A small masked image model, trained from scratch.
Model: 5.42M parameters, encoder arch vit, encoder patch size [4, 4], encoder width 192, decoder width 192.
Data: trained on telescope images of galaxies (Galaxy Zoo DECaLS), 23.8 epochs.
Rows from block 1 of the decoder, named by matrix and row number. Rows with one number belong to one neuron. Each number is 50 + 10 x the weight over its row's rms, rounded and kept within 0 to 99. All counts start at 0. After the name is the row's rms in percent of the matrix's.
# fc1: MLP up (decoder.1.mlp.fc1.weight, 384x192), inputs 156-191
# fc2: MLP down (decoder.1.mlp.fc2.weight, 192x384, transposed), outputs 156-191
fc1.191 086:43 48 42 71 47 45 53 71 39 41 44 56 55 40 46 46 52 46 54 40 33 68 50 35 52 46 36 40 56 40 68 69 59 57 60 49
fc2.191 074:66 35 41 38 60 54 37 45 61 42 53 25 52 55 42 67 46 47 53 43 67 52 64 59 50 71 69 57 46 47 64 57 51 45 55 36
fc1.192 079:52 63 55 61 47 51 48 47 20 48 55 43 42 44 70 52 64 27 37 39 57 45 46 45 51 47 39 49 36 46 55 59 47 63 55 43
fc2.192 085:27 32 44 43 44 42 39 51 56 50 38 34 54 46 66 46 59 30 39 42 57 39 59 41 53 54 53 49 49 55 57 42 54 53 58 64
fc1.193 094:52 77 69 31 55 50 52 51 74 55 46 45 31 58 43 40 57 45 69 54 40 46 78 49 67 41 40 45 59 41 57 67 58 49 57 54
fc2.193 102:39 33 44 29 51 48 57 54 44 42 50 47 47 55 57 58 42 57 53 43 62 52 52 60 52 48 59 50 55 49 62 31 53 60 58 49
fc1.194 109:41 39 62 75 55 39 52 48 55 18 43 49 46 51 52 50 38 45 48 38 31 45 45 30 47 45 53 41 52 45 43 51 57 58 63 27
fc2.194 091:38 52 33 49 54 52 52 58 45 48 71 36 59 34 55 39 50 65 59 40 61 70 49 50 42 50 29 47 59 49 54 42 50 32 52 50
fc1.195 106:33 40 38 58 43 36 54 41 41 34 42 73 39 66 57 48 23 52 53 41 43 53 48 44 43 43 56 51 38 48 32 40 63 50 62 37
fc2.195 091:47 62 54 43 43 59 47 49 44 50 72 51 47 53 63 52 67 38 57 50 45 64 48 71 57 55 51 56 59 57 45 50 49 41 71 52
fc1.196 101:49 47 49 43 41 49 47 47 48 38 39 55 42 36 55 63 52 53 60 63 42 49 49 35 66 43 53 46 44 73 54 45 49 49 52 52
fc2.196 092:52 61 36 47 44 48 43 27 46 42 58 35 47 45 37 57 37 37 64 64 67 45 49 51 45 50 53 52 44 53 67 58 44 39 56 28
fc1.197 108:45 42 60 48 42 44 44 53 35 38 52 51 50 43 48 54 47 35 62 48 31 53 59 31 40 45 46 48 45 56 37 43 60 64 60 35
fc2.197 079:46 58 41 48 42 66 52 41 49 48 50 50 45 49 73 56 44 36 59 53 61 43 38 42 64 42 46 35 56 46 61 32 42 44 66 41
fc1.198 112:39 33 60 49 59 50 47 52 56 36 56 48 53 44 55 59 47 41 43 48 51 49 40 49 38 58 46 43 68 44 31 40 64 44 61 45
fc2.198 109:32 69 37 48 55 58 45 37 39 53 59 60 56 45 49 54 62 39 63 67 59 46 46 52 45 54 43 50 54 66 35 44 51 35 50 65
fc1.199 096:38 61 46 49 59 41 42 31 46 40 38 50 41 50 54 36 55 51 41 44 35 47 43 40 48 43 40 50 62 47 65 42 64 45 64 43
fc2.199 088:56 52 35 57 68 65 47 63 58 41 49 53 43 42 44 54 70 45 37 50 37 44 38 56 49 51 62 44 43 58 62 57 41 25 56 46
fc1.200 101:56 28 46 57 42 51 48 57 40 46 47 55 60 38 45 52 40 48 58 39 50 48 54 43 40 37 49 44 43 49 41 36 54 49 47 38
fc2.200 110:41 53 17 44 63 52 44 35 52 51 44 55 61 41 49 60 49 37 58 48 53 43 49 47 40 36 54 55 49 40 42 53 53 53 55 37
fc1.201 087:50 56 53 53 46 63 49 56 68 52 43 56 33 58 56 55 56 38 45 47 48 46 47 62 51 24 51 66 49 56 39 53 44 39 55 42
fc2.201 079:38 43 54 42 63 69 29 43 44 61 50 43 36 46 68 46 58 42 49 66 54 53 47 49 34 47 43 45 79 54 62 54 47 57 59 39
fc1.202 097:60 44 56 49 41 52 41 42 51 50 61 41 47 48 50 48 52 42 55 50 40 36 58 46 47 36 58 47 49 39 48 55 61 29 46 52
fc2.202 117:43 52 49 53 53 43 52 53 23 42 42 28 39 61 46 56 44 41 43 54 68 62 59 51 42 41 74 34 42 40 59 42 46 68 58 53
fc1.203 108:44 26 61 63 61 40 51 16 47 28 39 44 56 66 49 41 47 62 53 34 54 72 51 52 35 43 64 46 60 43 56 34 48 51 68 54
fc2.203 120:42 33 38 39 27 47 44 32 59 31 47 49 51 42 41 64 52 46 57 41 34 60 55 44 39 45 45 43 51 47 54 67 44 58 49 55
fc1.204 100:49 30 22 48 57 50 52 50 47 74 55 70 55 39 58 48 40 46 31 51 54 41 56 32 37 47 55 37 60 42 56 48 58 46 55 60
fc2.204 099:48 42 38 58 60 46 36 60 53 37 39 47 56 59 42 72 51 58 52 48 43 48 42 47 43 54 60 43 57 42 42 55 53 67 63 45
fc1.205 098:49 32 62 54 52 41 47 50 49 45 50 66 45 46 55 55 46 41 55 35 41 55 50 41 47 30 49 50 39 43 48 53 63 54 74 43
fc2.205 084:34 49 39 38 56 60 57 40 70 32 51 44 30 58 54 57 56 43 72 50 78 62 32 42 52 50 47 53 61 50 53 43 49 43 68 45
fc1.206 089:63 56 63 53 61 30 41 52 55 47 47 34 54 39 50 56 62 54 50 41 34 36 35 45 47 35 35 42 45 31 43 58 60 56 49 39
fc2.206 103:50 65 61 34 42 56 43 58 54 64 54 54 41 39 32 47 60 51 53 60 58 40 52 42 50 47 52 55 31 51 41 53 72 39 51 42
fc1.207 100:54 30 54 55 46 42 42 45 35 40 53 48 52 26 47 53 46 53 71 43 43 54 62 36 40 54 63 48 69 63 45 45 42 57 50 21
fc2.207 094:45 60 61 52 61 52 49 55 76 63 48 45 37 43 37 38 63 46 52 47 47 43 54 57 57 48 65 62 40 66 60 50 57 36 44 56
fc1.208 097:64 34 59 54 77 43 49 42 53 42 52 47 58 36 51 50 56 60 36 39 54 40 49 44 44 44 39 56 50 37 56 50 66 43 52 51
fc2.208 101:53 53 47 58 34 57 55 47 37 37 50 63 55 43 47 52 60 51 52 55 25 34 48 45 42 51 41 52 53 47 61 37 41 59 53 52
fc1.209 104:50 46 55 64 38 48 63 35 68 52 58 51 36 41 60 43 47 35 53 47 39 56 83 56 45 19 65 54 72 51 52 36 44 56 38 47
fc2.209 105:55 45 39 51 39 58 61 36 54 38 59 39 48 44 32 74 51 60 56 49 39 45 62 40 45 52 50 54 41 55 43 53 54 53 48 47
fc1.210 103:46 46 58 60 44 50 46 47 34 25 68 42 35 42 44 48 45 45 54 41 50 44 55 29 45 48 50 45 47 54 54 52 67 47 66 45
fc2.210 082:64 52 52 64 51 55 56 46 49 58 37 44 50 54 53 51 66 52 52 36 40 62 37 38 68 52 44 52 69 43 63 58 42 51 75 56
fc1.211 090:65 60 51 41 56 47 43 46 44 53 56 47 61 44 56 53 51 65 54 50 50 65 47 49 42 50 70 40 40 67 54 51 52 49 49 45
fc2.211 079:44 39 49 40 47 48 59 51 51 66 31 39 35 62 49 39 53 58 65 57 62 56 47 43 58 50 36 57 58 73 46 56 44 35 41 50
fc1.212 100:49 44 43 64 64 42 41 53 35 35 53 42 63 20 55 53 67 42 29 61 67 27 43 39 39 36 57 50 56 58 29 37 58 58 44 31
fc2.212 114:41 54 50 46 50 52 49 67 46 56 42 55 35 65 59 48 45 45 42 43 41 48 48 45 50 50 54 56 47 44 46 69 39 56 66 54
fc1.213 105:62 35 62 63 54 49 52 78 52 55 58 71 58 54 70 55 51 50 63 48 38 64 59 44 44 46 61 50 66 44 44 31 50 54 42 48
fc2.213 107:64 61 59 43 39 57 47 48 59 55 45 70 58 53 41 48 46 49 63 64 43 60 50 69 52 48 71 56 64 47 43 50 40 56 58 51
fc1.214 095:47 51 59 32 49 56 46 52 34 50 51 44 37 49 61 53 24 65 49 43 51 41 68 57 73 40 48 62 47 64 43 50 47 37 61 59
fc2.214 113:65 62 58 52 41 42 45 60 59 45 52 41 55 69 37 46 53 53 43 32 41 60 53 68 46 46 57 37 49 44 41 61 52 59 43 66
fc1.215 111:39 33 67 60 53 52 47 51 49 52 63 40 41 38 39 53 52 42 32 31 55 29 38 45 57 48 41 52 58 41 48 60 57 54 51 52
fc2.215 113:43 52 32 33 61 47 46 56 40 59 45 50 45 63 42 69 40 44 49 40 52 55 45 38 41 48 54 58 45 58 40 48 59 47 60 60
fc1.216 080:60 44 55 66 38 38 44 53 34 55 41 63 46 58 62 47 26 59 66 56 42 51 63 34 33 48 49 43 29 55 37 46 56 52 59 35
fc2.216 073:42 46 43 42 35 55 52 61 39 47 52 41 44 53 45 52 60 48 62 49 37 67 31 34 57 53 61 43 54 50 62 49 61 58 53 53
fc1.217 105:42 55 52 61 52 47 46 41 48 34 45 55 44 55 56 56 47 47 55 61 44 45 53 44 60 35 38 59 56 58 47 53 52 49 56 39
fc2.217 079:49 52 48 55 48 42 60 46 39 41 54 42 59 39 54 56 55 40 54 53 52 57 38 50 49 53 23 63 52 44 42 60 39 35 67 21
fc1.218 104:48 43 61 45 50 48 26 45 24 51 40 42 53 56 68 45 50 41 40 36 38 43 44 36 45 42 36 55 51 62 55 63 56 62 53 51
fc2.218 086:47 48 37 50 50 54 29 39 46 50 51 60 57 32 36 55 47 46 58 48 63 61 47 55 47 53 63 56 50 53 49 43 54 32 54 53
fc1.219 107:48 62 54 58 64 46 40 46 63 46 51 51 38 49 72 47 44 55 57 38 48 48 70 27 48 30 50 46 56 56 35 41 49 40 77 49
fc2.219 096:53 45 50 22 52 58 56 58 53 37 48 34 52 59 51 57 62 50 44 44 51 58 59 61 53 37 31 59 55 38 50 36 50 56 45 54
fc1.220 104:65 66 59 69 53 46 60 52 27 60 39 70 62 65 60 45 39 40 58 42 37 47 67 50 45 51 57 50 39 39 39 60 53 55 53 47
fc2.220 104:58 55 53 54 54 39 56 57 58 53 32 51 48 61 71 49 43 64 51 50 68 52 60 40 30 44 44 39 51 43 52 53 48 60 62 46
fc1.221 084:32 62 53 66 55 49 39 64 22 45 55 50 67 42 58 54 36 57 44 42 54 59 62 51 56 53 50 34 52 70 27 66 54 50 67 57
fc2.221 091:35 52 49 32 39 69 38 30 74 48 48 48 44 48 54 40 57 45 55 46 62 59 46 54 46 56 39 35 46 46 29 63 56 43 61 39
fc1.222 106:40 60 45 41 48 48 54 36 46 45 51 50 48 73 50 49 48 63 28 39 44 44 55 41 51 48 35 51 35 50 50 58 48 47 64 38
fc2.222 106:70 57 56 58 44 53 38 70 58 52 35 65 55 62 63 53 45 56 47 50 53 44 52 39 56 54 54 41 54 52 39 58 46 61 57 65
fc1.223 090:52 52 69 43 52 57 61 62 52 43 39 66 38 64 43 44 43 49 49 50 36 58 51 61 62 46 31 54 48 50 41 54 42 46 62 42
fc2.223 078:48 55 45 46 25 42 39 49 49 58 36 56 50 34 68 51 45 51 36 51 53 75 50 48 46 48 48 45 45 38 54 52 56 50 63 57
fc1.224 092:45 41 52 45 54 49 48 35 44 56 53 49 40 40 58 58 52 47 32 53 56 39 38 33 61 57 52 61 39 58 48 26 57 46 64 38
fc2.224 102:61 56 45 45 52 40 57 57 55 32 52 64 49 52 37 54 44 52 65 46 25 34 39 47 53 49 42 28 42 61 59 44 42 54 59 54
fc1.225 109:46 72 56 61 45 47 53 50 54 58 24 46 37 60 46 43 56 43 57 41 46 69 49 47 58 37 45 58 51 40 52 61 61 60 56 56
fc2.225 115:65 50 81 47 60 41 49 63 67 56 48 51 48 59 56 61 66 57 73 54 51 45 57 62 53 53 39 47 54 58 52 40 54 53 50 45
fc1.226 115:48 42 52 52 56 39 46 36 43 41 54 46 54 42 55 63 53 42 48 42 40 56 41 42 37 40 49 43 49 57 44 50 56 50 70 29
fc2.226 093:49 39 42 53 60 67 44 40 47 53 69 53 34 65 56 44 49 51 56 41 50 52 51 54 55 51 30 49 47 56 61 42 40 45 80 41
fc1.227 123:54 46 59 52 45 57 40 52 41 39 60 61 42 35 42 55 45 59 55 47 42 51 54 35 48 54 66 54 47 60 57 70 55 54 53 37
fc2.227 147:58 60 61 47 17 62 40 63 61 49 46 57 58 55 28 60 40 52 45 47 56 39 37 44 47 64 70 54 51 68 49 48 39 62 30 57
fc1.228 084:54 47 56 47 47 47 49 38 50 53 50 55 53 60 39 63 51 81 43 44 69 32 34 51 28 74 41 54 50 40 56 45 45 62 51 52
fc2.228 093:45 37 53 57 60 47 45 49 51 33 58 40 57 55 52 60 38 59 57 43 45 69 26 49 48 54 43 67 62 61 74 29 49 41 66 36
fc1.229 109:42 45 46 45 53 43 40 34 47 43 61 46 46 55 49 47 57 59 63 34 39 47 62 33 45 40 40 54 54 47 35 41 56 33 61 39
fc2.229 098:39 51 36 29 49 53 43 35 48 56 52 51 38 46 58 40 56 41 50 61 27 51 51 58 55 56 54 48 71 46 48 54 40 40 54 40
fc1.230 103:45 35 47 60 45 60 49 60 52 44 48 61 54 51 51 59 62 42 72 31 57 47 60 38 57 36 62 49 54 62 52 68 65 60 55 53
fc2.230 091:32 33 30 59 49 47 53 52 51 37 53 51 62 50 47 54 56 68 44 44 49 41 58 45 50 59 38 60 50 48 60 55 69 39 54 35
fc1.231 128:47 39 59 55 53 59 44 61 61 40 57 36 54 56 46 56 60 46 46 37 46 35 39 60 38 42 36 52 57 35 35 48 60 48 52 51
fc2.231 157:53 43 58 50 56 35 41 64 74 63 49 52 47 70 65 50 58 62 48 36 52 64 43 39 70 61 43 50 37 51 41 53 57 60 56 44
fc1.232 104:50 46 64 24 45 61 45 28 48 53 62 54 34 58 57 55 60 58 64 51 53 47 57 62 26 54 47 57 49 72 48 44 38 46 50 37
fc2.232 103:44 49 42 46 56 37 37 64 47 50 62 69 41 48 42 42 47 31 52 46 57 45 30 33 39 53 49 62 52 61 56 24 54 55 67 40
fc1.233 101:59 28 63 43 56 50 50 53 50 48 54 39 50 55 63 56 33 50 30 48 62 50 67 47 45 39 44 75 38 56 54 50 54 42 45 55
fc2.233 111:51 57 52 57 37 67 59 51 53 32 56 60 55 35 35 53 51 47 57 61 43 69 45 54 37 50 54 51 45 52 56 57 54 53 46 40
fc1.234 087:57 54 50 39 32 60 50 47 69 47 50 54 50 47 48 35 44 56 70 54 42 31 39 50 35 58 35 57 53 45 34 51 37 44 45 35
fc2.234 083:60 58 40 55 53 53 45 34 56 59 46 38 56 59 46 53 37 44 45 64 49 50 43 46 43 47 42 47 41 29 54 53 56 36 57 47
fc1.235 074:55 44 52 72 38 41 59 33 50 41 45 48 57 56 60 38 62 52 48 26 59 49 45 35 54 54 30 58 25 48 59 59 53 49 42 44
fc2.235 066:58 55 51 51 45 39 54 63 47 49 71 51 67 49 62 58 48 46 46 59 42 44 51 51 55 37 42 47 47 61 57 47 31 52 58 54
fc1.236 092:58 64 54 56 61 45 57 41 28 51 27 69 71 41 64 55 64 59 46 60 35 40 55 52 42 40 48 50 55 46 57 52 48 47 46 38
fc2.236 098:59 54 59 55 50 42 43 64 50 45 33 69 42 61 40 44 42 33 48 42 63 52 39 35 58 55 56 24 34 47 45 51 52 54 57 52
fc1.237 113:50 55 54 46 54 50 49 35 49 27 53 61 42 50 52 54 46 41 54 46 35 48 54 35 38 28 51 55 53 52 39 42 57 51 69 29
fc2.237 100:66 51 55 47 50 43 72 49 37 37 47 45 48 68 51 43 57 41 52 49 50 66 49 65 43 50 37 65 41 39 52 38 48 41 57 47
fc1.238 097:54 49 36 63 39 50 61 54 56 42 76 52 38 29 52 54 49 50 53 47 51 70 64 51 37 43 50 51 43 56 38 65 39 45 53 42
fc2.238 105:38 70 46 79 49 49 50 55 60 41 58 80 62 52 45 51 60 60 45 40 57 40 45 50 40 41 41 54 51 37 49 41 68 38 65 53
fc1.239 094:43 51 54 61 40 48 52 40 44 40 51 53 41 43 61 51 59 54 62 49 42 59 50 54 39 56 50 62 31 47 41 50 54 35 46 51
fc2.239 086:62 42 34 39 74 53 51 57 59 46 51 33 48 50 66 51 61 54 48 59 36 44 53 52 65 52 39 43 60 39 49 33 33 69 60 67
fc1.240 086:56 66 52 76 55 55 56 35 39 49 42 62 51 54 62 50 44 50 40 40 30 37 58 34 45 49 52 52 42 39 60 53 43 47 55 43
fc2.240 080:63 66 44 45 37 49 57 48 34 39 44 43 54 42 45 61 46 59 65 49 32 45 41 49 52 52 48 52 39 48 60 46 41 39 71 51
fc1.241 100:68 37 54 59 56 44 55 48 45 43 49 22 45 37 65 47 50 49 56 46 48 71 55 52 40 40 74 36 55 56 54 56 40 52 57 61
fc2.241 092:48 61 53 62 57 58 66 55 47 39 23 60 54 40 58 40 45 58 68 47 49 37 54 46 42 47 49 56 44 44 48 65 31 51 63 72
fc1.242 099:59 53 64 52 40 58 64 67 52 49 70 46 49 56 56 56 46 57 65 48 53 49 51 65 46 51 62 52 11 67 29 40 64 48 66 43
fc2.242 108:39 36 35 48 58 58 49 34 38 47 53 43 62 55 48 54 54 38 24 34 57 54 55 43 60 48 48 55 49 25 51 51 40 38 59 46
fc1.243 101:34 59 73 30 44 65 48 51 50 44 47 58 35 61 44 52 35 50 42 57 41 60 40 49 50 50 38 48 60 54 25 54 59 55 63 51
fc2.243 109:57 43 54 56 67 39 41 51 42 46 58 51 67 38 57 59 57 53 58 55 50 40 48 44 45 33 42 63 48 48 71 40 56 59 54 41
fc1.244 112:56 57 68 56 52 53 42 52 52 47 61 62 48 47 55 50 55 40 57 44 40 53 52 55 54 52 39 44 34 52 18 58 61 57 72 56
fc2.244 120:65 64 51 40 31 51 61 64 51 52 45 61 42 46 61 54 47 47 49 45 21 48 57 64 48 33 48 34 55 44 37 68 44 45 44 49
fc1.245 113:40 50 45 47 52 46 53 26 46 41 34 48 37 69 51 55 57 72 48 53 62 29 55 48 59 52 52 58 52 71 47 53 42 46 47 60
fc2.245 123:57 44 58 38 46 52 39 36 67 37 64 41 41 42 58 57 47 64 59 41 42 39 39 41 45 49 35 62 59 49 65 42 38 46 55 37
fc1.246 103:46 47 71 58 52 46 51 39 50 35 53 50 49 63 54 54 58 50 58 26 28 42 52 37 46 47 54 41 37 52 49 49 55 56 62 49
fc2.246 082:52 57 46 42 59 40 59 63 36 41 55 39 32 62 35 47 62 39 36 43 47 66 63 53 53 62 35 55 60 43 63 54 49 44 61 57
fc1.247 100:42 62 50 56 34 54 48 23 31 30 42 47 41 36 56 63 47 49 51 58 56 42 53 54 40 33 47 38 40 75 38 46 43 39 52 53
fc2.247 118:51 53 49 54 46 72 44 50 61 46 50 51 56 58 58 52 53 53 54 34 49 49 44 41 47 64 62 56 57 71 46 44 48 40 57 49
fc1.248 107:45 44 55 57 41 45 56 53 47 38 44 60 42 44 60 56 37 56 48 47 39 32 56 27 52 48 48 63 44 68 37 46 58 43 50 35
fc2.248 104:38 55 49 30 40 46 49 52 37 52 57 57 38 42 43 42 62 49 46 53 45 47 53 54 62 48 34 57 68 54 42 55 49 50 62 52
fc1.249 089:46 39 36 63 48 41 44 30 45 37 58 59 53 40 52 58 46 48 58 31 43 63 37 46 42 63 60 49 47 16 36 46 52 41 51 41
fc2.249 099:46 47 61 70 47 59 44 69 72 28 46 64 63 53 39 58 74 58 29 50 82 37 65 53 28 62 44 38 45 40 42 47 48 45 51 52
fc1.250 101:53 59 39 50 51 48 41 43 58 54 45 50 38 45 45 57 44 56 51 49 43 59 56 41 57 54 46 45 62 69 56 44 51 46 46 50
fc2.250 123:30 48 31 55 37 50 44 44 38 55 44 42 55 45 43 51 42 49 42 43 55 62 51 45 35 53 51 38 63 55 52 53 68 60 45 52
fc1.251 099:34 67 67 33 34 46 63 44 53 54 45 52 47 45 58 55 61 43 75 56 31 52 66 44 39 62 49 52 49 54 41 55 49 41 59 44
fc2.251 106:55 44 46 38 57 46 42 53 45 47 53 42 31 56 54 39 51 31 36 46 27 52 45 46 54 43 34 47 51 30 53 59 39 67 59 55
fc1.252 102:47 52 42 56 50 41 45 34 33 44 67 48 62 40 53 51 49 33 56 44 60 58 50 34 44 53 68 52 35 58 33 47 57 33 52 28
fc2.252 095:43 50 29 63 60 58 53 42 63 46 58 63 45 47 47 54 52 54 47 43 58 41 46 63 56 56 69 44 61 44 53 54 61 34 50 61
fc1.253 115:56 43 77 42 40 59 65 70 46 63 63 28 53 53 46 40 55 50 36 48 53 64 36 52 50 53 53 55 36 42 37 59 62 62 54 60
fc2.253 119:51 29 44 41 49 67 58 38 35 39 60 42 52 53 39 49 38 48 59 43 49 63 50 50 62 50 51 51 53 54 42 47 43 41 44 43
fc1.254 097:56 41 59 63 55 51 46 51 73 43 48 51 41 51 54 64 51 59 42 52 48 46 52 53 63 41 56 45 54 48 33 50 68 47 52 46
fc2.254 098:43 58 28 34 51 41 28 63 32 63 62 31 35 46 37 46 69 51 51 46 63 62 56 47 55 47 48 50 37 64 41 43 65 58 54 51
fc1.255 097:55 56 54 45 60 37 47 59 27 38 51 29 54 33 60 43 46 47 59 40 30 77 36 51 34 59 59 39 48 37 46 42 42 50 61 49
fc2.255 097:39 41 60 65 33 50 63 76 53 49 38 46 51 56 31 33 52 57 48 36 46 57 46 55 56 50 42 43 47 38 50 51 36 65 60 74
fc1.256 105:35 56 52 38 49 59 52 50 64 48 51 64 26 49 43 43 39 55 54 46 49 44 54 38 66 49 43 61 54 55 52 56 51 49 59 65
fc2.256 129:53 68 47 65 35 55 73 55 49 28 53 52 55 45 50 47 45 43 62 53 41 57 47 63 43 51 45 37 44 43 38 52 44 44 68 69
fc1.257 100:45 25 48 59 63 55 42 58 53 58 55 53 37 46 62 59 55 45 40 54 52 38 41 23 52 46 31 22 51 53 39 42 54 70 49 55
fc2.257 101:68 53 56 42 53 41 54 65 51 55 37 45 57 62 41 35 39 50 53 36 51 37 41 49 49 52 57 72 63 72 50 35 45 39 45 51
fc1.258 109:45 57 46 51 47 59 46 45 35 54 63 58 50 53 62 54 36 53 60 38 37 39 52 40 54 39 51 51 45 56 49 44 46 50 68 29
fc2.258 107:41 47 51 43 33 63 33 53 57 55 39 52 40 40 53 50 43 49 53 61 62 48 37 54 48 42 50 53 67 63 66 54 63 64 49 58
fc1.259 112:43 56 59 59 51 45 42 49 48 42 58 57 50 43 57 53 56 47 61 39 41 48 53 34 33 52 55 55 45 50 52 67 49 37 66 25
fc2.259 083:38 51 45 68 44 60 48 41 44 49 57 60 52 57 60 59 43 64 66 61 53 53 37 61 57 49 41 56 41 52 56 41 41 43 44 53
fc1.260 104:42 41 53 39 47 34 42 53 34 49 47 55 60 50 46 62 42 70 47 43 48 51 33 26 57 55 44 47 32 74 36 55 55 53 52 25
fc2.260 105:48 53 43 21 50 50 53 46 48 55 46 41 34 62 54 49 41 31 52 55 60 57 53 42 55 50 54 53 49 44 54 62 50 46 47 67
fc1.261 070:51 70 50 37 52 69 52 36 39 30 48 55 34 50 67 36 39 27 54 31 52 51 50 67 44 28 58 50 60 39 37 53 56 54 43 64
fc2.261 073:49 48 38 50 45 44 48 42 48 50 46 41 37 42 55 41 54 47 59 61 73 39 45 33 49 41 39 47 47 48 47 32 51 55 71 50
fc1.262 095:60 53 57 73 56 53 57 56 39 60 65 45 60 49 58 38 75 36 62 42 58 43 45 52 23 60 69 40 54 45 58 38 41 64 34 43
fc2.262 102:32 50 55 50 26 55 58 49 58 51 35 62 49 63 41 60 38 64 50 45 63 60 51 45 57 48 49 42 58 33 46 71 61 55 57 71
fc1.263 091:49 61 54 65 48 54 45 50 65 48 49 35 39 41 47 69 39 35 27 40 58 18 57 42 40 38 68 57 59 26 51 54 58 59 47 48
fc2.263 094:52 50 33 57 39 66 57 56 40 43 62 49 65 49 47 57 41 62 47 53 53 22 46 50 36 55 35 62 26 41 56 63 34 44 51 54
fc1.264 099:39 60 45 65 30 47 48 51 57 41 28 35 39 66 50 65 43 49 52 57 50 56 50 39 57 38 37 44 60 64 59 60 63 59 56 63
fc2.264 094:59 68 58 25 56 49 42 58 40 52 59 49 40 39 60 43 47 41 59 35 53 48 47 44 54 49 49 45 46 56 47 33 68 37 56 37
fc1.265 113:57 58 71 58 34 48 43 48 46 37 49 46 46 40 61 56 52 45 74 33 32 45 65 39 50 33 43 60 39 54 40 48 63 51 76 33
fc2.265 093:67 68 38 55 49 46 69 46 69 38 63 60 55 63 37 56 55 51 61 48 54 46 50 56 29 50 41 57 38 52 58 50 43 35 77 47
fc1.266 092:41 53 77 63 54 41 44 56 41 43 51 51 36 67 52 54 47 49 49 34 47 60 51 64 55 29 56 48 59 49 39 49 45 69 55 49
fc2.266 092:51 61 52 33 71 46 61 65 44 57 57 58 55 46 68 61 46 59 33 36 63 57 60 39 40 54 37 59 35 58 60 50 50 64 60 61
fc1.267 091:50 57 75 53 55 48 47 52 38 41 55 48 36 45 57 41 43 36 63 35 45 64 47 54 47 57 67 45 46 42 66 59 52 66 48 29
fc2.267 090:37 33 52 56 44 60 41 72 53 42 41 59 57 63 59 59 55 37 49 41 65 46 57 47 54 55 40 47 60 49 49 44 36 46 57 50
fc1.268 091:47 48 51 46 58 52 52 48 65 59 55 44 45 44 49 44 49 49 40 40 53 38 61 44 47 29 23 57 50 54 51 46 46 45 52 54
fc2.268 088:58 59 35 40 38 70 59 36 67 50 53 45 47 33 54 47 39 45 61 52 41 39 50 44 41 55 71 46 38 57 44 49 70 35 50 52
fc1.269 095:52 69 63 61 49 48 56 48 45 32 33 64 48 77 52 58 39 33 61 46 53 46 46 45 36 32 46 37 48 48 35 41 58 49 55 54
fc2.269 105:54 58 51 71 39 65 47 42 44 44 50 60 55 62 55 42 25 40 46 51 58 47 52 50 42 37 61 32 37 58 58 58 52 47 58 45
fc1.270 096:44 35 53 41 60 37 39 34 48 43 69 40 54 42 70 52 62 54 67 59 51 78 60 41 43 55 60 46 49 50 46 43 50 47 69 31
fc2.270 079:39 40 57 58 61 58 49 54 50 57 51 45 44 65 56 56 54 50 65 29 58 40 41 37 61 45 36 51 49 65 52 58 43 45 53 54
fc1.271 098:46 48 67 57 46 50 39 35 33 37 47 55 60 45 45 49 42 38 49 53 53 58 34 46 26 47 56 50 49 74 37 35 49 61 48 35
fc2.271 090:68 43 53 53 42 54 43 50 57 47 45 49 46 47 68 33 55 59 75 62 40 44 35 52 39 50 33 53 61 41 64 47 57 33 60 49
fc1.272 086:58 53 59 57 55 57 48 47 43 62 56 42 35 49 53 44 70 44 60 57 40 48 63 44 61 48 44 46 62 67 58 68 64 54 63 48
fc2.272 085:37 37 45 49 76 33 52 67 49 62 30 52 42 41 43 56 70 54 53 42 53 47 59 56 43 55 65 49 47 50 50 39 65 56 55 52
fc1.273 090:50 60 48 50 42 52 53 34 48 59 59 67 54 60 36 36 58 54 63 63 53 46 48 60 36 48 55 49 44 37 30 56 44 27 47 49
fc2.273 099:54 60 45 60 39 45 56 59 52 50 40 56 60 34 71 58 48 47 52 47 52 69 52 33 28 52 34 52 46 64 40 36 63 46 51 24
fc1.274 119:38 48 58 52 47 44 35 41 43 35 49 65 57 49 50 56 37 63 46 27 48 43 40 38 45 55 33 59 50 69 38 38 64 58 68 45
fc2.274 122:45 53 48 39 50 48 46 46 48 40 51 56 53 58 46 50 38 46 36 47 55 45 67 49 62 46 44 47 53 47 61 50 44 52 26 58
fc1.275 095:41 46 59 51 45 52 58 37 45 62 64 45 51 41 70 52 56 45 61 36 55 42 42 45 48 54 39 53 32 57 36 42 61 45 56 37
fc2.275 088:51 74 37 61 57 54 34 58 48 54 47 44 53 38 49 56 36 42 39 36 68 58 47 58 46 40 47 45 50 70 67 61 33 56 49 60
fc1.276 103:52 43 48 58 62 44 54 41 45 41 52 49 41 53 59 64 49 59 55 41 40 38 43 33 53 49 52 44 58 62 45 50 60 49 64 41
fc2.276 081:48 51 60 47 46 61 50 60 58 41 44 32 57 60 54 59 54 53 68 47 55 59 35 72 49 50 50 47 70 48 61 42 38 55 56 41
fc1.277 079:42 47 52 51 56 44 52 46 45 63 60 43 58 52 45 63 37 55 46 52 53 32 45 36 36 59 37 42 49 53 49 44 57 48 47 31
fc2.277 081:71 36 49 61 59 48 52 47 44 36 54 35 49 38 48 48 63 52 47 40 68 47 42 44 52 35 62 60 54 55 64 55 38 54 44 48
fc1.278 111:55 38 51 56 61 51 58 41 55 38 67 55 67 52 50 39 54 53 57 40 51 67 42 54 35 47 62 49 62 42 32 32 45 57 63 37
fc2.278 125:39 63 60 67 58 52 63 54 51 51 61 71 40 66 36 59 45 62 57 54 55 52 50 55 55 49 54 58 40 54 46 39 41 37 53 71